A small masked image model, trained from scratch: 17.2 epochs.
Rows from block 7 of the encoder, named by matrix and row number. Rows with one number belong to one attention dimension. Each number is 128 + 24 x the weight over its row's rms, rounded and kept within 0 to 255. All counts start at 0. After the name is the row's rms in percent of the matrix's.
# q: attention query, key and value (stacked) (encoder.blocks.7.attn.qkv.weight, 576x192, the q third), inputs 0-95
# k: attention query, key and value (stacked) (encoder.blocks.7.attn.qkv.weight, 576x192, the k third), inputs 0-95
q.6 069 [146 171 126 159 131 159 133 125 116 114  97 149  76 132 162 156 158 127 110 113 158 112 149 133 136 119 112 116 101 122  96 141 126 168 128 147 172 138 133 132 117 136 135 117 148 158 124 105 103 137 173 107 152 109 117 143 105 123 123 142 171 100 156 128 165 136 143 157 113 100 137  98 121 105 140  75 139 111 128 151 171 189 124 149 102 146 140 131 123 120 137 145  95 121 110 181]
k.6 093 [146 122 136 108 132  99 169  97 162 156 107 101  94 108  98 102 153 180 117 147 165 154 106 161 126 118  90 117 118 122 173 145 119 144 113 110 126 110 138 172 122 142 167  88  96 111 183 102 155 124  89 118 104 196 126 132 136 115 119 108 116 158 129  91 141 114 138 141 178 132 115 152 100 161 162 127 152 168 106 141 112 132 131 123 103  92 149 153 154 150 138 103 138 140 165  90]
q.7 083 [135 123 146 164 156  95 132 114 149 140 123 122 150 123 131  88 120 116 137 182 110 151 114 110  83 144 101 125 152 118 129 135 141 157 141 151 135 154 114 177 135 108 139 144 132 106 158 159 177 143 116 169  98 134 117 149 131 127  96  84 137 132 128 153 144 155 118 149 168  97 164 163 128 118 141 168 132 138 133  87  92  95 143  88 188 106  98 143 129 173 128 112 110  97 109 119]
k.7 121 [145 172 131 145 172 120 118 143  84 122  91 132 146 151 121 150 103 109 156 130 130  80 147 107  90 158 117 118 154 151  91 131 145 108 145 136 150 157 182 127 191 101 137 144 146 123 123 132 178 138 145 119 138 140 120 131 144 129 124 129 146 105 149 127  85 138  96 112  72 119 130 114 104 141  92 102 141 106 144 139 146 127 167 152 153 189 125 123 125 125 103 108 100  92 122 175]
q.8 126 [162  99 166 150 124 140 136 132 131 182 131 105 152 142 137  92 145 128 132 163 150 114 114 125 148 151 137 111 132 108 161  95 129 128 143 145 143 128 157 142 154 125 129 150 165 105 157 133 108 136 137 101  93 130 106 139 120 119  64 100 127 135 144 124 136 167 122 181 144 137 145 150 111 147 112 117 129 112 157 120 155 135  95 185 117 164 131 133 141 125 148 132 141 108  86 134]
k.8 078 [124 138 104 109 116  72 120 102 113 105 125 133  79  92 134 129 135 129 111  96 122 167  91 142  96 112 122  84 127 110 146 119 158 115 120 121 152 132 105 115 120 150 132 117  99 121 115 123 177 133 121 121 143 101 181 107 151  66 160 134  87 152 112 101 132 126 153 112 136 148 127 124 124 109 111  95 145  89  93 127 106 111 141  98 147 113 127 109 115 177 140 133 112 143 133  89]
q.9 104 [126  82 159  85  97  74 161 101 138 118 144 179 144 106 156 108 123 155 111 164 123 134  94 156 117 108 109 132 117 135 180 167 119 158  85 140 134 100 112 124 154 156 138 107 149 106 164 105 177 122 121 145 135 115 116 132 134  95 113 111 131 168 111 117 142 142 156 149 134 126 130 145 116 136 134 135 150 132  97  76  96 118  75 171 137 134 150 144 166 151 150 112 138 127 141 123]
k.9 079 [142 104  91 163 126  97 103 168 128 136 142 122 113 161 143 143  93  99 136 121 138 118 151 125 120 142 122  96 166 135 148  87 113 106 123 150 126 139 127 118 103 130  85 143 142 147  99 169 135 139 163 137 145 111 132 138 162 118 170 118 168 150 101 150 111 138 121  82 113 107 110 104 144 102  99 145 139 172 138 150 110 171 125 151 167 126 161 108  72 138 106  93 124 148 150 115]
q.10 081 [143 153  94 132 158 162 102 183 125  96 158 126 128 156 113 133 119 130 151  97 142 164 128 125 131 123 181 125 153 138 117  97 189 105 122 155 171 172 110 156  80 140 136 131 102 172 123 160 128 140 126 139 129 118 129 135 137 140 152 156 146 130 128 154 112 127 141 124 143 120 140 126 167 111 114 177 135 141 142 122  98 161 107 127 163 127 108 171  84 124 108 155 134 155 194 139]
k.10 098 [141 145  86 124 117 128  95 140 132 110 163 126 135 146 100 137  90 143 130  76 123 152 126 125 135 119 161 125 120 126 139 129 102 135 144 147 120 131 108  93  85 145 161 137 121 130 124 111 107 127 141  83  63 136 138 116  86 121 118  99  83 132  59 140 138 127 133 124 104 121 108 131 172 110 129 142 134 144 153 102 131 134 125 156 130 157 137 102 175 114 126 181 156 146 160  73]
q.11 071 [130 157 132 147 150 181 113 159 130 133 161 115 100 140 163  78 105  99 129 142 156 129 111 111 122 128 158 153 110 128 101 128  74 167 124 124 127 127 108 117  99 124 140 150 157 131 122 111  91 152 112 122 109 138 131 144  86 145  83 129 123  96 139 143 144 112 125  89 117 113 139  89 131 128 146 134 115 136 138 166 144 101 152  82 132  91 121 160 147  83 142 152 124 142 124 158]
k.11 083 [112 128 122 100 126 154 111 133 120 124 120 139 155 120 111 129 139 138 163 102  89 119 146 119 126 149 110 135 118 158 111 137 144 154 167 162 115 133 131 139 142 118 107 132 138 147 109 126 140  99 135 110 137 137 117 106 137 142 185 161 151 113 117 104  85 154  97 117 107 146  88 104 146 178 125  85 139 148 151 121 110 125  74 152  86 157 111 134 105  63 123 113 122 107 106 140]
q.12 101 [109 132 129 105 144 100 124 124 154 153 114  71 136 128 103 120 124 139 143 123 104 189 137 140 112 123 124 124 140 135 146  93 169 119 160  99 146 144 108 131 159 120 107 138 142 129 153 122 151 138 124 155  87 151 114 157 194 107 117 123 113 160 163 142  98 140 132 165 125 125 148 187 111 104 180 135 112  93 119 126 111  77 140  87 177 118 116  98 156 169 161 102 120 134 109 124]
k.12 118 [143 128 183 142 162 141 152 178 144 150 134 116 138 158 175 101 118  91 169 166 103  98 126 103 129 159 125 167 159  86 105 108 152 102 133 120 128 133 157 138 136 103  79 152 135 151 103 165 110 158 144 136 177 114 109 123 124 154 138 121 110 138 136 154 111 128 100 159 120 133 154 150  92 128  97 115  99 102 146 120 136 114 129 133 146 156 113  99 117 119 117 120 135  97  92 130]
q.13 074 [136  88 161 128 164 143 138 132 116 132 130 118 143 147 108 117 112 138 149 126 138 130 173 131 123 128 125 152 114 129 110 179 140 133 142 144 119 122 152 142 117 134 156 123 183  92 147 107 148 134 130 160 109 161 101 164 133 150 152 109 162 138 147 149 167 114 114 121 150 155 148 131 127 108 143 127 113 134 135 126 145 119 173 135 142 136 150 115 126 136 136 134 140 140 107 174]
k.13 096 [153 133 129  98 153 134 117 119 134 136  79 137 114 129 119 135 137 117 148 162 134 107 111 127  85 148  94 136 157 144 116 134 108 153 148 137 140 145 151  92 140 118  76 123 136 119  87 173 110 128 127 106 159 133 138 113 113 157 149 125 129  95 120 145  97 168 101 102 163 166  94  90 121 184  89  97 162 104 139  92 108 115  88 132 109 151  98 100  74 106 113  95 124 112 153 126]
q.14 096 [122 168  98 126 123 103 101 132 171 121 130 135 166 146 144 137  95  98 160  98  61 108 139  97 111 161 118  86 172 105  99 122 138 112 138 120 140 152 104 121  88  94 116 158 113 146 108 129 138 127 165 106 130 114 163 103 112 106 157 106 107 174 102 134 113 107  92  90  91 117 102 148 147 105 113 142 116 107 134 125 111 118 119 150 144 132 118 112 101 125  97 136 144 103 122 103]
k.14 110 [108 133 144 144 118  92 109 136  95 157 119 108 112 157 150 162  98  93 132 102 172 119 135 102 108 132 118 174 116 141 105 127 123 121 133 117 133 120 108 114  86 110 128 144 160 131 107  99 128 170 159 138 142 112 135 113 143 109 141  90 132 141 117 145 138  96 110 154 111 102 140 116 138  71 170 164  68 130 123 141 133 122 123 149 158 122 120 114 162 125 130 127 151 117 168 135]
q.15 098 [ 80 129  96 102  78  91 136  84 180 114 141 145  75  97 129 195 168 128  84  95 133 140  88 161 109  98 139  97 116 151 151 129 101 157 127 106 116 105 131 122 138 147 124 102  89 131 128 132 122 125 120 111 143 100 133 125 136 107 166 156  98 113 124 111 125 135 162 130 107 144 119  95 133 160 138 161 144 142  79 101 131 122 137 104  99  80 139 157 146 138 122 127 115 172 130 118]
k.15 128 [105 109 135 109  99 121 160 132 118 123 195 102 136 124 138 130 113 142 106 117  97 108 133 150 152 107 163 156  84 127 142 155 109 112  76 104 151  95 131 144 126 143 152 112 116 121 119  78  93 114 116 111 127 135 131 140 120 114 136 108 142 121 157 142 168  95 153 149 125 135 129 131  92  76 155 132  96 106 112 171 179 154 147 132 118 114  92 146 157 124 137 133 151 138  98 167]
q.16 116 [168 130 137 162 146 152 101 167 101 109 102 127 121 148 181 154 149 124 150 102 125 121 174 106 113 145 165 124 163 152 105 122 133 137 135 149 103 158 138 149 112 119 119 147 142 138 117 158 108 124 151 167  81 119 124 136 145 146 139 100 168 139 114 151 149 151 121 132 140 104 135  77 155 110 140 111 152  98 148 101  89 141 141 140 162 132 109 125 100 162 104 151 113 129 121 137]
k.16 101 [149 149 152 153 154 114 121 159 120 123 127 163  99 168 166  80 159 117 151 158 150 114 159 110 128 164  87 129 165 153 117 148 104 149 130 154 165 165 176 162 134 141 119 149 140 145 164 163 140 149 134 157 145 131  96 147 119 125 102  96 162 152 171 120 163 165 113 117 150 112 169  98 118 113 102 144 178 134 138 118 109 169 114 179 139 176 133 135  88 130 129 111 127 104 136 143]
q.17 116 [165 107 136 144 172 115 137 137 146 117 112 152  83 148 121  89 134 171 145 120 113 142 146 149 124 122 134 106 131 137 131  71 171 107 127 151 115 130 146 158 140 130 137 120 125 116 182 182 107 138 161 186 111 146 100 160 133 148  89 133 153 147 154 130  84 154 143 147 133 143 136 119 148 105 115 141 144 132 135 148 136 155 150 111 140 139 130 120 135 175 123 136 126 135 127 175]
k.17 196 [166 150 160 145 178 133 116 139 135 139  55 146 121 158 135 122 160 115 172 141 140 126 143 107  95 181 124 128 174 140  95 101 150 143 188 163 131 177 140 164 155  96 103 170 160 152 128 170 127 132 154 158 148 155 103 130 141 153 114 120 139 125 156 118 126 185  90 109 138 144 134 118 144 159 130 118 159 130 172 117 126 132 113 172 142 157 156  98 102 128 126 111  96  83 136 145]
q.18 087 [115 129 138  98 128 140 129 131  70 150 112 114 118  85 117 171 130  94 117 119 155  70 112 101  93 131 146 144 102 119  79 163 116 130 137 113  97 112 150 107 133 106 106 140 169 106 103  97 137  94 121 159 156  91 155 123 114 137 125 124 157  87  99 118 107 106 104 130 123 124 104 116 103 194 109  69  98  97 107 108 101 151  98 114 101 115 130 105  87  93 119  91  95 102 115 123]
k.18 083 [147 129  90 119 107 144 116 134 164 110 143  98 126 117 106 141 119 154 122 109 121 204 121 126 122 110 102  95 150 127 147  99 120 166  94 136 115 119  98 129  82 157 158 141  78 120 159 133 147 108 123  86  73 119 139 113 118  88 150 118 133 167 106 110 146 106 144 139 143 146 117 183 120 100 150 138 156 137 134 104 101 144 170 129 122  98 145 133 127 186  90 151 128 161 141  95]
q.19 077 [127 129  91  98 134  81 141 129 165 117 138 178 103 144 120 109 152 123 130 143  77 162 109 130 122 129 153  93 158 101 143  79 164  91 132 149 137 147 108 130 138 134  89 133 137 107 152 159 141 128 102 131 111 115 134 124 140 116 141 129 133 194 131 154 135 150 157 147 119 140 140 165 120  71 102 153 144 132 108 123 103  91 141 107 167 152 135 104 145 184 127 128 116 138  82 126]
k.19 072 [ 99 125 142 147  99 129 141 169 100 121 181 100 180 141 147 176  80 110 143 120 128 104 160 111 133 126 113 152 137 172 101 140 124 114 130 141 151 117 132  99 121 123  98 144 138 118 112 119 181 129 148 122 149 136 133 126 156 142 197 135 146 129  71 158 120 112 128  90  89 109 131 128 121 127 133 147 107 152 148 105 106 150 146 109 155 153  89 123 134 123  93  84 172 123  96 135]
q.20 109 [149 157 155 164 189 157 101 155 136 154 126 119 169 176 153 106 116 116 180 140 138 125 158 112 118 173 119 173 178 141 126 101 150 120 167 124 135 155 116 142 145 101 115 163 167 141 131 165 121 164 176 149 106 137 103 156 149 161 117  98 125 132 139 138 124 155  91 131 133 128 142 118 151 101 111 133 128 127 170 125 152 150 151 151 145 159 147 115 137 141 118 140 180  97 133 169]
k.20 100 [126 144 116 129 162 156 137 155 127 161  89 131 137 125  72  93 146  98 158 145 137 128 121  88  95 143 120 113 140 125 105  97  88 121 158 161 115 127 151 131 120 107  81 152 150 112 102 153 115 153 115 149 134 126 154 114  94 163 105 145 137  84 131 127 110 131  98  92 175  86 107 120 108 151 145 133 129 139 158 111 107  96 123 120 115 127 108 141 108  96 104 138  94  96 107 133]
q.21 103 [127 124 145 181 169 128 122 121 106 152 132  93 135 140  94  99 119  87 153 183 115 116 160 104 114 152 112 112 152 128 107 136 152 116 135 133 155 141 148 132 122  91  97 158 148 104 127 134 156 143 133 138 134 128 137 143 116 136 109 110 149 123 133 141  93 108  92 124 135  98 149 176 120 108  76  93 102  96 144 117  97 140 151 109 158 153  88  86  69 122 115  95 141 107 121 148]
k.21 141 [155 175 136 121 152  90 113 119 121 136  49 154 132 138 160 144 114  95 154 122 137 130 135  90  93 166 118  92 171 136 114 120 139 117 158 139 140 179 110 122 155 108 110 155 134 132 128 132 146 140 164 132 110 136 135 109 120  98 141 100 105 158 132 111 129 173 107 162 119  99 118 144 153 138 135 103 154  86 133 117  98 112 130 147 149 152 150  86 142 163 112 128  90  93 144 112]
q.22 105 [132  98  97  97  82 118 156 128 148 104 143 151 106 113 100 161 147 179  94 103 126 140 136 164 144  86 150 124  99 148 144 129 109 120 105 123 132 110 113 123 128 176 139  93 102 123 131 133 147 115  81  96 124 150 122 128 133 129 169 161 105 134 125 123 112 134 182 121 128 179 120 114 140 141 140 148 159 152 108 117 148 112 129 127 117 137 143 152 163 143 161 123 126 179 110 106]
k.22 094 [ 92  91 133 148  94 122 123 136 125 114 191 147 133 109 120 100 156 153 112 152 104 114 129 146 116 106 180 119 109 138 167 171 116 107  92 118 141 102 172 126 120 159 139 120 141 123 132 134 112 104 138 176 156 104 116 181 149 144  65 117 143 105 113 157 140 112 141  97 116 155 133  83 136 110  76 108 120 157 112 147 157 177 121 128 147 125 123 112  93 123 130 126 134 144 110 168]
q.23 059 [ 97 150 114 146 134 186 126 145 148 146 116 130 117 129  67 153 153 119 117 164 173 145 157 119 113 125 145 160 112 114 117 113 118 126 120 109 145 127 162 157 143 111 159 148 144 145 132 129 138 127 107 125  99 139 128 135 154 125  78 130  92 114 145  88 112  95 132 135 106 110 136  67  99 179  91 136 102 131 110  80 120 151 148 116 158 117 104 132 111 116 119  74 110 130 146 129]
k.23 085 [144 132 155 156 156 138 163 147 152 157 130 112 170 102 143  96 149 120 125 135 128  94 111 103 111 142 195 113 137  96 150 118 117 117 126 147  88 126 187 142 178 107 141 155 140 117 129 152  97 118 128 129 119 126 105 124 121 169  90 137 120 100 163 129 148 134 123 110 168 120 128 171 111 162 115 117  90 140 134 139 101 143 120  93 137 163  99 115 141 126 157 128  96 115  70 113]
q.24 140 [156 141 109 158 135 161  71 120 129 105 102 141 136 170  94 173 115 115 146  71 129 158 138 104 112 136 129 135 153 132  93 133 137 114 158 166 149 169  81 134  98 127 113 157 146 168 137 162 125 146 159 127 139 108 117 135  96 155 179  95 174 142 101 159 130 127 115 120 130  92 139 146 198  87 111 135 136 115 163 119 117 165 138 141 107 122 150 153  87 110 126 147 107 138 146 125]
k.24 071 [139 139 109  99 117 110 103 138 121 108 134 114 133 143 148 137  81 125 145  84  84 140 135 118 145 117 165 132 149 128 104 113 176 117 122 103 113 132  99 157  78 117 157 108  89 137 117 166 146 166 148 136 119 143 159 132 157 133 171 133 101 181 116 138 140 128 131 141 139 170 140 178 152 105 183 159 104 145 131 134 130 130 153 104 178  94 111 138 123 176 115 105 150 142 145 113]
q.25 100 [125 113 118 119 110 140 113  56 117 100  78 142 125 117  91 170 182 140 106  88 127 142  77 120 127 121 125 109  96  85 132 160 145 123 136 133 138 126  82 104 169 142 139 116 100 110 124  95 144 102  95 114 123  76 148 112 119  99 160  91 133 113 100 105 117 141 121 176 129 122 112 140 134 116 109 114 139 112 111 115 136 144 126 147  57 115 148 174 127 126 111 140 112 146 140 114]
k.25 081 [112 131 111 123 103 141 114 123 154 129 123  75 101 130  89 166 119 127 106 116 143 150 144 137 119 102 156 157 110 119 121 135  97 115 135 106 138 102 118 160 107 124 114 113 131 157  93 123  93 153 120 101 100 135 151 120 108 145 140 105  96 119 105 121 141 103 131 137  73 113 135  84 137 126 200 179 114 101 107 119 137 148 134 117 136  88 117 171 189 105 121 126 137 155 160 109]
q.26 113 [157 158 117 126 168 178  67 148 145 132 132 129 163 174 120 143 107 109 168 165 123 108 153 114 140 155 128 135 159 140 102 115 139 106 167 103 142 170 110 123 133  97  99 151 142 154 102 130 114 135 137 117 138 125 131 121 122 163 135 114 144 119 113 160 100 114  85 125 113 133 125 122 142 130 112  89 146 108 171 125 149 133 164 129  98 156 141 115 102  96  81 116 163 122 162 152]
k.26 092 [153  92 146 135 143  70 133 118 118 145  74 144 111 125 160  89 151 148 120 130 137 150 104 156 116 125 104 108 158 134 172 112 137 131 148 141 137 135 122 151 150 152 132 123 134 112 149 169 123 145 123 185 113 146  85 156 153 129 125 106 120 134 153 137 123 185 162 142 185 111 150 136 131 103 184 144 153 110 129 100  93 115 145  99 141 144 117 118 152 167 145 143 124 140 133 110]
q.27 101 [112 134 139 161 166 109 128 128 113 144 116 169 158 112 153 107 124  88 166 146 116  75 147  92  98 169 123 115 146 109 122 115 114 128 138 136 113 146 145  99 157  80 115 150 144 120  90 126 193 121 135 146 150 100 156  89 114 107  76 132 103  93 126 114 144 136  92 154  96 103  99 166  97 125 110  97 113 100 135 130 125 117 142 120 129 148  92  91 103 130 125 114 115  68  98 132]
k.27 092 [129 155 141 150 134 114 136 139 107 130 116  94 121 132 169 161  96 124 112  74 173 150  97 129 135 123 129 136 144 128 127 107 159 137 134 124 135 145  89 138 145 128 118 123 105 151 136 129 160 117 139 119 108 123 111 123 158 108 175 113 142 163 139 135 173 126 151 150 136 153 145 209 133 122 174 143 112 109 105 132  73 125 158  97 159 116 142 118 168 188 125  99  90 146 158 106]
q.28 106 [104 112 146 108 109  78 169 102 172 109 155 133 120 111 117 127 148 149 110 117  97 175 108 173 129  91 136 125 131 147 179 156 136 142 110 101 141 108 133 161 145 167 137 110 127 134 157 144 135 133 123 116 114 151 108 146 119 126 120 111 105 160 140 133 160 138 160 135 122 140 137 126 121 106 174 149 133 104  93 104 109  78 158 127 133 145 173 127 184 166 125 151 126 165 106 113]
k.28 110 [103 110 176 147 102 145 136 178  98 157 152 118 168 132 162 120 135  92 141 152 110  81 136 113 126 143 112 166 103 108 100 152 128 103 128 125 117 108 124 100 148  96  78 140 148 138 101 109  86 119 138 158 184 111 136 122 159 123 147 136 172 117 122 150 148  97 102 121  98 151 109 135  86 131  98  94  91 132 150 140 142 141 146 137 123 145  95 125 105 117 104 113 144  93 113 150]
q.29 078 [166 161 150 134 139 154  89 139 154 162  98 142 143 152 131 129 155 113 159 152 187 159 148 107  83 159 158 115 163 124 122 121 145 131 196 164 178 177 104 139 142 114 140 160 152 156 125 125 136 112 142  92  90 134 117 110 130 151 166  93 107 161 112 144 141 150  99 127 163 106 137 113 157 152 131 102 168 123 149 139 119 108  98 164 149 153 154 137 157 114 129 116 150 110 126 106]
k.29 095 [121 139  95 173 125 100 163 124  91 148 143 123 122 108 139  94 120 114 115 178 167  57 116 139  95 113 143 105  98 124 158 145 120 138 111 133 105  95 167 156 116 112 170  93 146 107 108 120 131 156 138 153 163 139 130 157 126 177  77 165 123  96 144 135 118 117 134 109 161  79 108  99 124 158 102 148  99 161 125 164 152 125 151 105 140 130 110 151  99  82 146 121 131 118 140 137]
q.30 131 [145 106 143 135 142 107 140 117 183 139 120 116 130 137 148 107 145 176 125 114 122 171 134 167 152  93 122 148 125 156 161 129 180  73 125 112 136 114 126 150 141 164 105 108 128 144 169 160  95 159 118 165 110 155  94 169 148 159 113 133 142 155 151 158 100 151 157 156 150 129 168 186 147 105 161 168 143 128 105 122 115 117 127  95 150 126 130 120 144 182 167 172 157 165 138 127]
k.30 161 [127 119 139 122 135 142 107 150 125 147 126 145 115 160 130  81 132  94 180 141  91 113 167  90 102 167 125 166 149 136  87 122 161  84 145 136 121 141 136 140 114  97  87 175 161 128 141 167 133 147 144 151 167 130 121 147 161 130 113 125 148 133 120 147  91 128  83  93 101 126 146  99 138 120  72 121 120 164 156 118 140 139 115 143 160 159 139  98  80 115 113 107 151  92 110 142]
q.31 069 [110 178 102 129 131 143 119  94 147 119 132 113 177 100  67 137 118 136 111 100 123 111 107 146 170 107 148 108 100 123 132 167 116 129 143 110 141 110 169 129 181 117 146 132 144 120 120  94 120 116 108 116 116 122 134 127  77 162 105 154  98 111 140 136 147 108 149 153 111 126 138 148 130 158 124 106  92  55 112 144 139 111 129 141 113 132 144 110 140 112 161 150 103 126  92 116]
k.31 087 [171 132 149 170 143 136  89 136 138 148  91 104 138 154 163 127 110 108 136 136 126  95 147 107 166 150 117 142 150 117 113 130  96 126 144 130 142 152 152 139 102 105 135 138 100 142 121 125 140 111 168 166 114 106 148 138  89 155  95 101 183 124 127 161 181 108  92 134 141 117  99 140 123  96 119 122 115  97 148 149 129 164 155  87 112 109 118 109 116 109 109 117 131 116 134 143]
q.32 084 [118 122 105 117  80 140 126 122 116 124 194 130 108  83 169 117 156 136 100  99 150  96 110 132 118 109 137 137  96 100 138 157  92 154  98  99  67 104 121 118 133 122 177 104 118 100 126 113 101 129  74 157 169 114 142 122 113 119 101 172 154  99 114 128 127 100 141 100 131 145 146 112  96 177 104 114 134 152 120 113 159  98 101 141 107  96 132 169 117 109 115 159  90 125 140 130]
k.32 081 [135 133  93 131 116 124 102 132 112 125 154 125 153 143 122 124  90  91 125 126 114 161 127 118 141 127 108 102 159 125 146 127  99 113 125 128 156 154 113  72 102 138 159 137 120 110 137 132 160 160 134  90 102 151 114 120 120 134 151 111 136 156 116 156 125 116 124 135 113  84 142  98 134 120  85 111 135 111 124 106 108 145 123 127 154 161  89 149 136 146 133 132 168 143 157  84]
q.33 153 [137 152 169 152 139 126 121 117 132 103 111 108 116 144 161 123 106 161  90 143 154 150 103 160 144  99 165 123 126 100 133 113 167 125 128 146 150 128 121 167 129 146 131 103 111 137 156 154 103 141 135 160 129 121 104 179 122 149 123 134 146 146 178 124 149 148 155 157 151 134 167 140 136  97 159 170 132  85 117 150 138 132 138 127 156 101 110 135 119 150 120 145 117 156 137 154]
k.33 120 [149 150 119 158 150 115 116 141 154 119 123 131 130 162 122 119 108 106 149 104 143 150 137  92  72 169 153 137 163 150 128 123 136 112 154 168 157 179 152 147 135 122 173 163 148 137 146 130 163 151 128 135  79 164 116 127 130 128 137  86 105 159 109 157 159 164 115 111 119 112 149 143 136 109 149 137 145 145 145 103  91  88 154 107 206 144 122 119 168 137 115 128 118  95 133 126]
q.34 098 [147 105 117 117 120  74 116 112 129 106 146 178 125 141 103 139 149 145 134 134  83 141 131 130 113 116  94  77 143 125 153 111 146 138 105 154 152 155 134 134 144 155 128 128  97 111 111 133 197  98 130 128 121 115 150 122 150  90 161  88 124 164 105 123 112 143 146  92 124 138 121 177 125  79  78 119 185 112 129 129 114 128 112 129 148 146 160 129 110 151 154 144 159 143 140 104]
k.34 098 [107 125 157 144 135 148 164 134 110 150 127  73  99 123 138 101 168 103 132 144 146  86 158 143 156 124 103 175 115 142 107 131 149 151 117  86  82  87 127 118 117 122 144 120 144  82 131 141 113 122 126 123 146 154 113 116 142 148 119 145 155 140 152  96 154  91 131 161 168 117 144 115  99 146 145 153  77 156 120 130 163 138 160 131  78 142 123 142 147 124  94 117 100 131 126 135]
q.35 085 [145 117 149 160 133  99 107 123 168 135 126 113 129 109 130 111 138 157 147 108  96 145  97 132 126 130 135 105 140  90 142 109 164 139 124 149 119 129 128 149 107 124 148 134  85 135 174 160 119 118 147 190  92 128 112 180 137 131 107 154 140 140 142 137 113 139 127 168 143 123 144 157 122 136 146 129 124  97 135 121  98 130 128  62 151  96 106  94  72 141 156 131 111 130 109 113]
k.35 126 [161 149 105 141 189 168  91 157 135 125 123 152 111 164 120 101  97 104 176 136 125 135 146  94 124 174 138  93 177 142  94 115 164 115 144 159 162 188 146 167 105 108  95 159 131 126 133 152 152 148 154 147 134 139  99 134 124 127 115 160 146 158 141 132 114 155 105 108 141 141 138 156 167 139  89 114 155 115 156 144  93 155 127 124 169 173 135  93 118 132 122 145 122 113 102 159]
q.36 087 [126 119 156 105 125 103 154 108 150 144 140 111 102 112 122 118 169 159  95 148 126 167 126 179 128 102 163 147 108 162 172 146 171  86 106 115 149 113 125 144 171 172 127 105 123 115 160 126  97 118  93 139 137 148 110 149 121 127 128 118 130 113 162 129 107 141 161 164 145 146 150 173 131 145 123 102 139 129  77 134 104 116 119  99 125 137 121 119 117 156 146 136 143 166 119 132]
k.36 077 [134 130 130 160 119 161  99 151 132 127 143 134 148 138 124 157  84 138 139  97 122 145 145 108 157 120 161 138 141 110 125 144 122 115 124 120  90 142 144 136 113 133 134 135 113 114  98 137 124 152 123 151  98  82 127 160 147 143 141 150 185 104 145 132 161 135 112 141 150 114 159  82 140 101 162 154 122 121 143 110 132 129 139 116 186  86 150 162 115 137 104 162 129 136 120 175]
q.37 063 [105  73 105 103 126 114 110 151 173 120 163  87 134 139 116  67 114 152 170 117 108 134 117 103  97 149 132 107 163 139 137  97 137 133 144 147 132 146 124 147 133 127 152 172 111 114 145 165 154 120 140 159  97 141 130 133 121 125 120 122 107 156 119 157  98 110 108 111 126 116 130 153 153 113 142 159 109 142 144  87 120 127 152 101 103 100 179 100 116 141 156 117 154 116  89  87]
k.37 081 [112 166 130 142 161 158 106 141 134 155  94 114 122 130  76 136 144  86 150 134 138 103 114 113 132 153 127 135 128  90  93 115 146 111 157 130 134 153 109 107 126  95  77 145 147 128 109 126 119 141 124 118 137 109 123 112 142 157 144 149 158 115 146 137 135 104 110 135 166 143 109  86 145 155  95  62  79  76 131 135 122 189 162 147 132 118  95  87 104 110 125  86 151 110 113 142]
q.38 089 [140 144  87 119 100 155 137 126 154  83 107 141 119 129 143 174 156 148 101  90 155 150 119 145 169 108 166 131 125 145 124 108 111 151 112 109 101 125 141 119 133 152 154 116  94 173 100 132 119 124 121  63 128 140 134 114 149 120 172 158  83 107 109 128 156 124 154  91 100 150 107  96 140 159 176 173 155 133 125 144 178 119 143 157 121  94 163 139 185 117 117 170  95 154 164 129]
k.38 133 [107  91 117  96  72  67 162  84 147 103 153 156 141 100 130 146 150 169  91 134  92 144 110 157 149  80 115 132 102 150 179 139 108 132  85 131 146  86  99 133 135 190 126  75  95 107 137 128 105 134 111 114 143 100 121 150 115 128 149  96 137 149 103 143 139 122 171 102 125 108 118 131 129 101 129 146 153 148 106 145 115 112 122 137  78 119 120 163 147 119 155 121 143 172 144 117]
q.39 071 [144 102 149 130 158 105 160 181 117 151 147 139 124 161 145  69 102 114 174 176 117 134 139 119 106 150 108 129 166 123 137 109 139 112 140 174 141 122 146 155 110 112 114 162 170 140 139 172 163 133 155 175 148 145 119 145 122 122  93  94 146 161 133 147  82 136 106 124 166 123 151 157 107 110 118 167 145 142 167  91 128 153 116 118 161 142 149  97  78 136 118  77 149 104 101 124]
k.39 100 [143 188 145 132 151 176 141 167 139 167 150  85 120 147 119 100 149  77 148 132 122 110 148 102 123 173 141 134 151 127  93 116 150 143 171 119  94 141 158 102 159  66 123 183 150 126 116 126 123  92 132 110 121 157 131  89 157 112  89 115 129 105 145 122 137 109  94 166 139 148 117 167  85 178 112 109  81  97 134 112 130 102 147 128 157 155 111  82 131 145  95 116 111  89  82 126]
q.40 091 [114  52 112  97 111 110 144  90 128 117 127 150  87 108 123 123 143 145 119 128  86 137  98 143 175  95 114 105 102 104 173 134 126  99 128 121 105 113  79 108 142 156 110  91 111  91 142 138  98 136 114 135 125 128 133 138 151 135 144 108 129 120 105  94 140 127 150 110 141 170 115 158 116 120 102 153 142  86 113 128 156 117 132 109 126 125 108 162 140 150 148 156 133 154 131 142]
k.40 071 [140 112 102 141 121 120 102 137 138 154 118 159 108 138 120 152 117 111 148  67 143 140 143  88 115 172 139 154 160 124 130 109 125 115 175 158  93 145  78 112 128  94 136 181 125 153  84 121 130 136 163 151 123 141 132  95 171  86 156 112 144 140 111  98 109 163 105 145 130 114 118 140 157 111 165 125 115 145 175 130 135  96 139 143 141 120 172  93 115 124 131 152 102  99 141 126]
q.41 085 [145 163 135 151 155 129 102 150 141 132 109 156 126 126 135 120 109 146 142 115 126 146 125 139  97 122 110  95 136 140 113  78 145 129 121 141 136 159  95 149  95 143  87 114 149 176 145 150 110 159 140 153 115 102 122 140 141 130 100 188 128 116 148 123  72 146 151 119 127 125 144 141 152 128 118 157 152 153 145  96 120 145 129  94 130 123 143  75 122 160 139 165 114 140 168 124]
k.41 071 [137 152 149 162 173 128 121 137 174 149 113 135 129 167 142  86 125 124 140 194 142  83 164 133 165 150 143 115 144 135 135 102 162  91 153 118 151 138 116 144 151 112 106 141 167 137 148 150 104 145 191 158 169 159  89 135 126 165 123 139 129 139 154 136 158 151 120 158 128 129 160 152 147  99  95 104 132 149 119 205 152 118 153 151 115 151 125  98 113 121 150 139 139 106 110 188]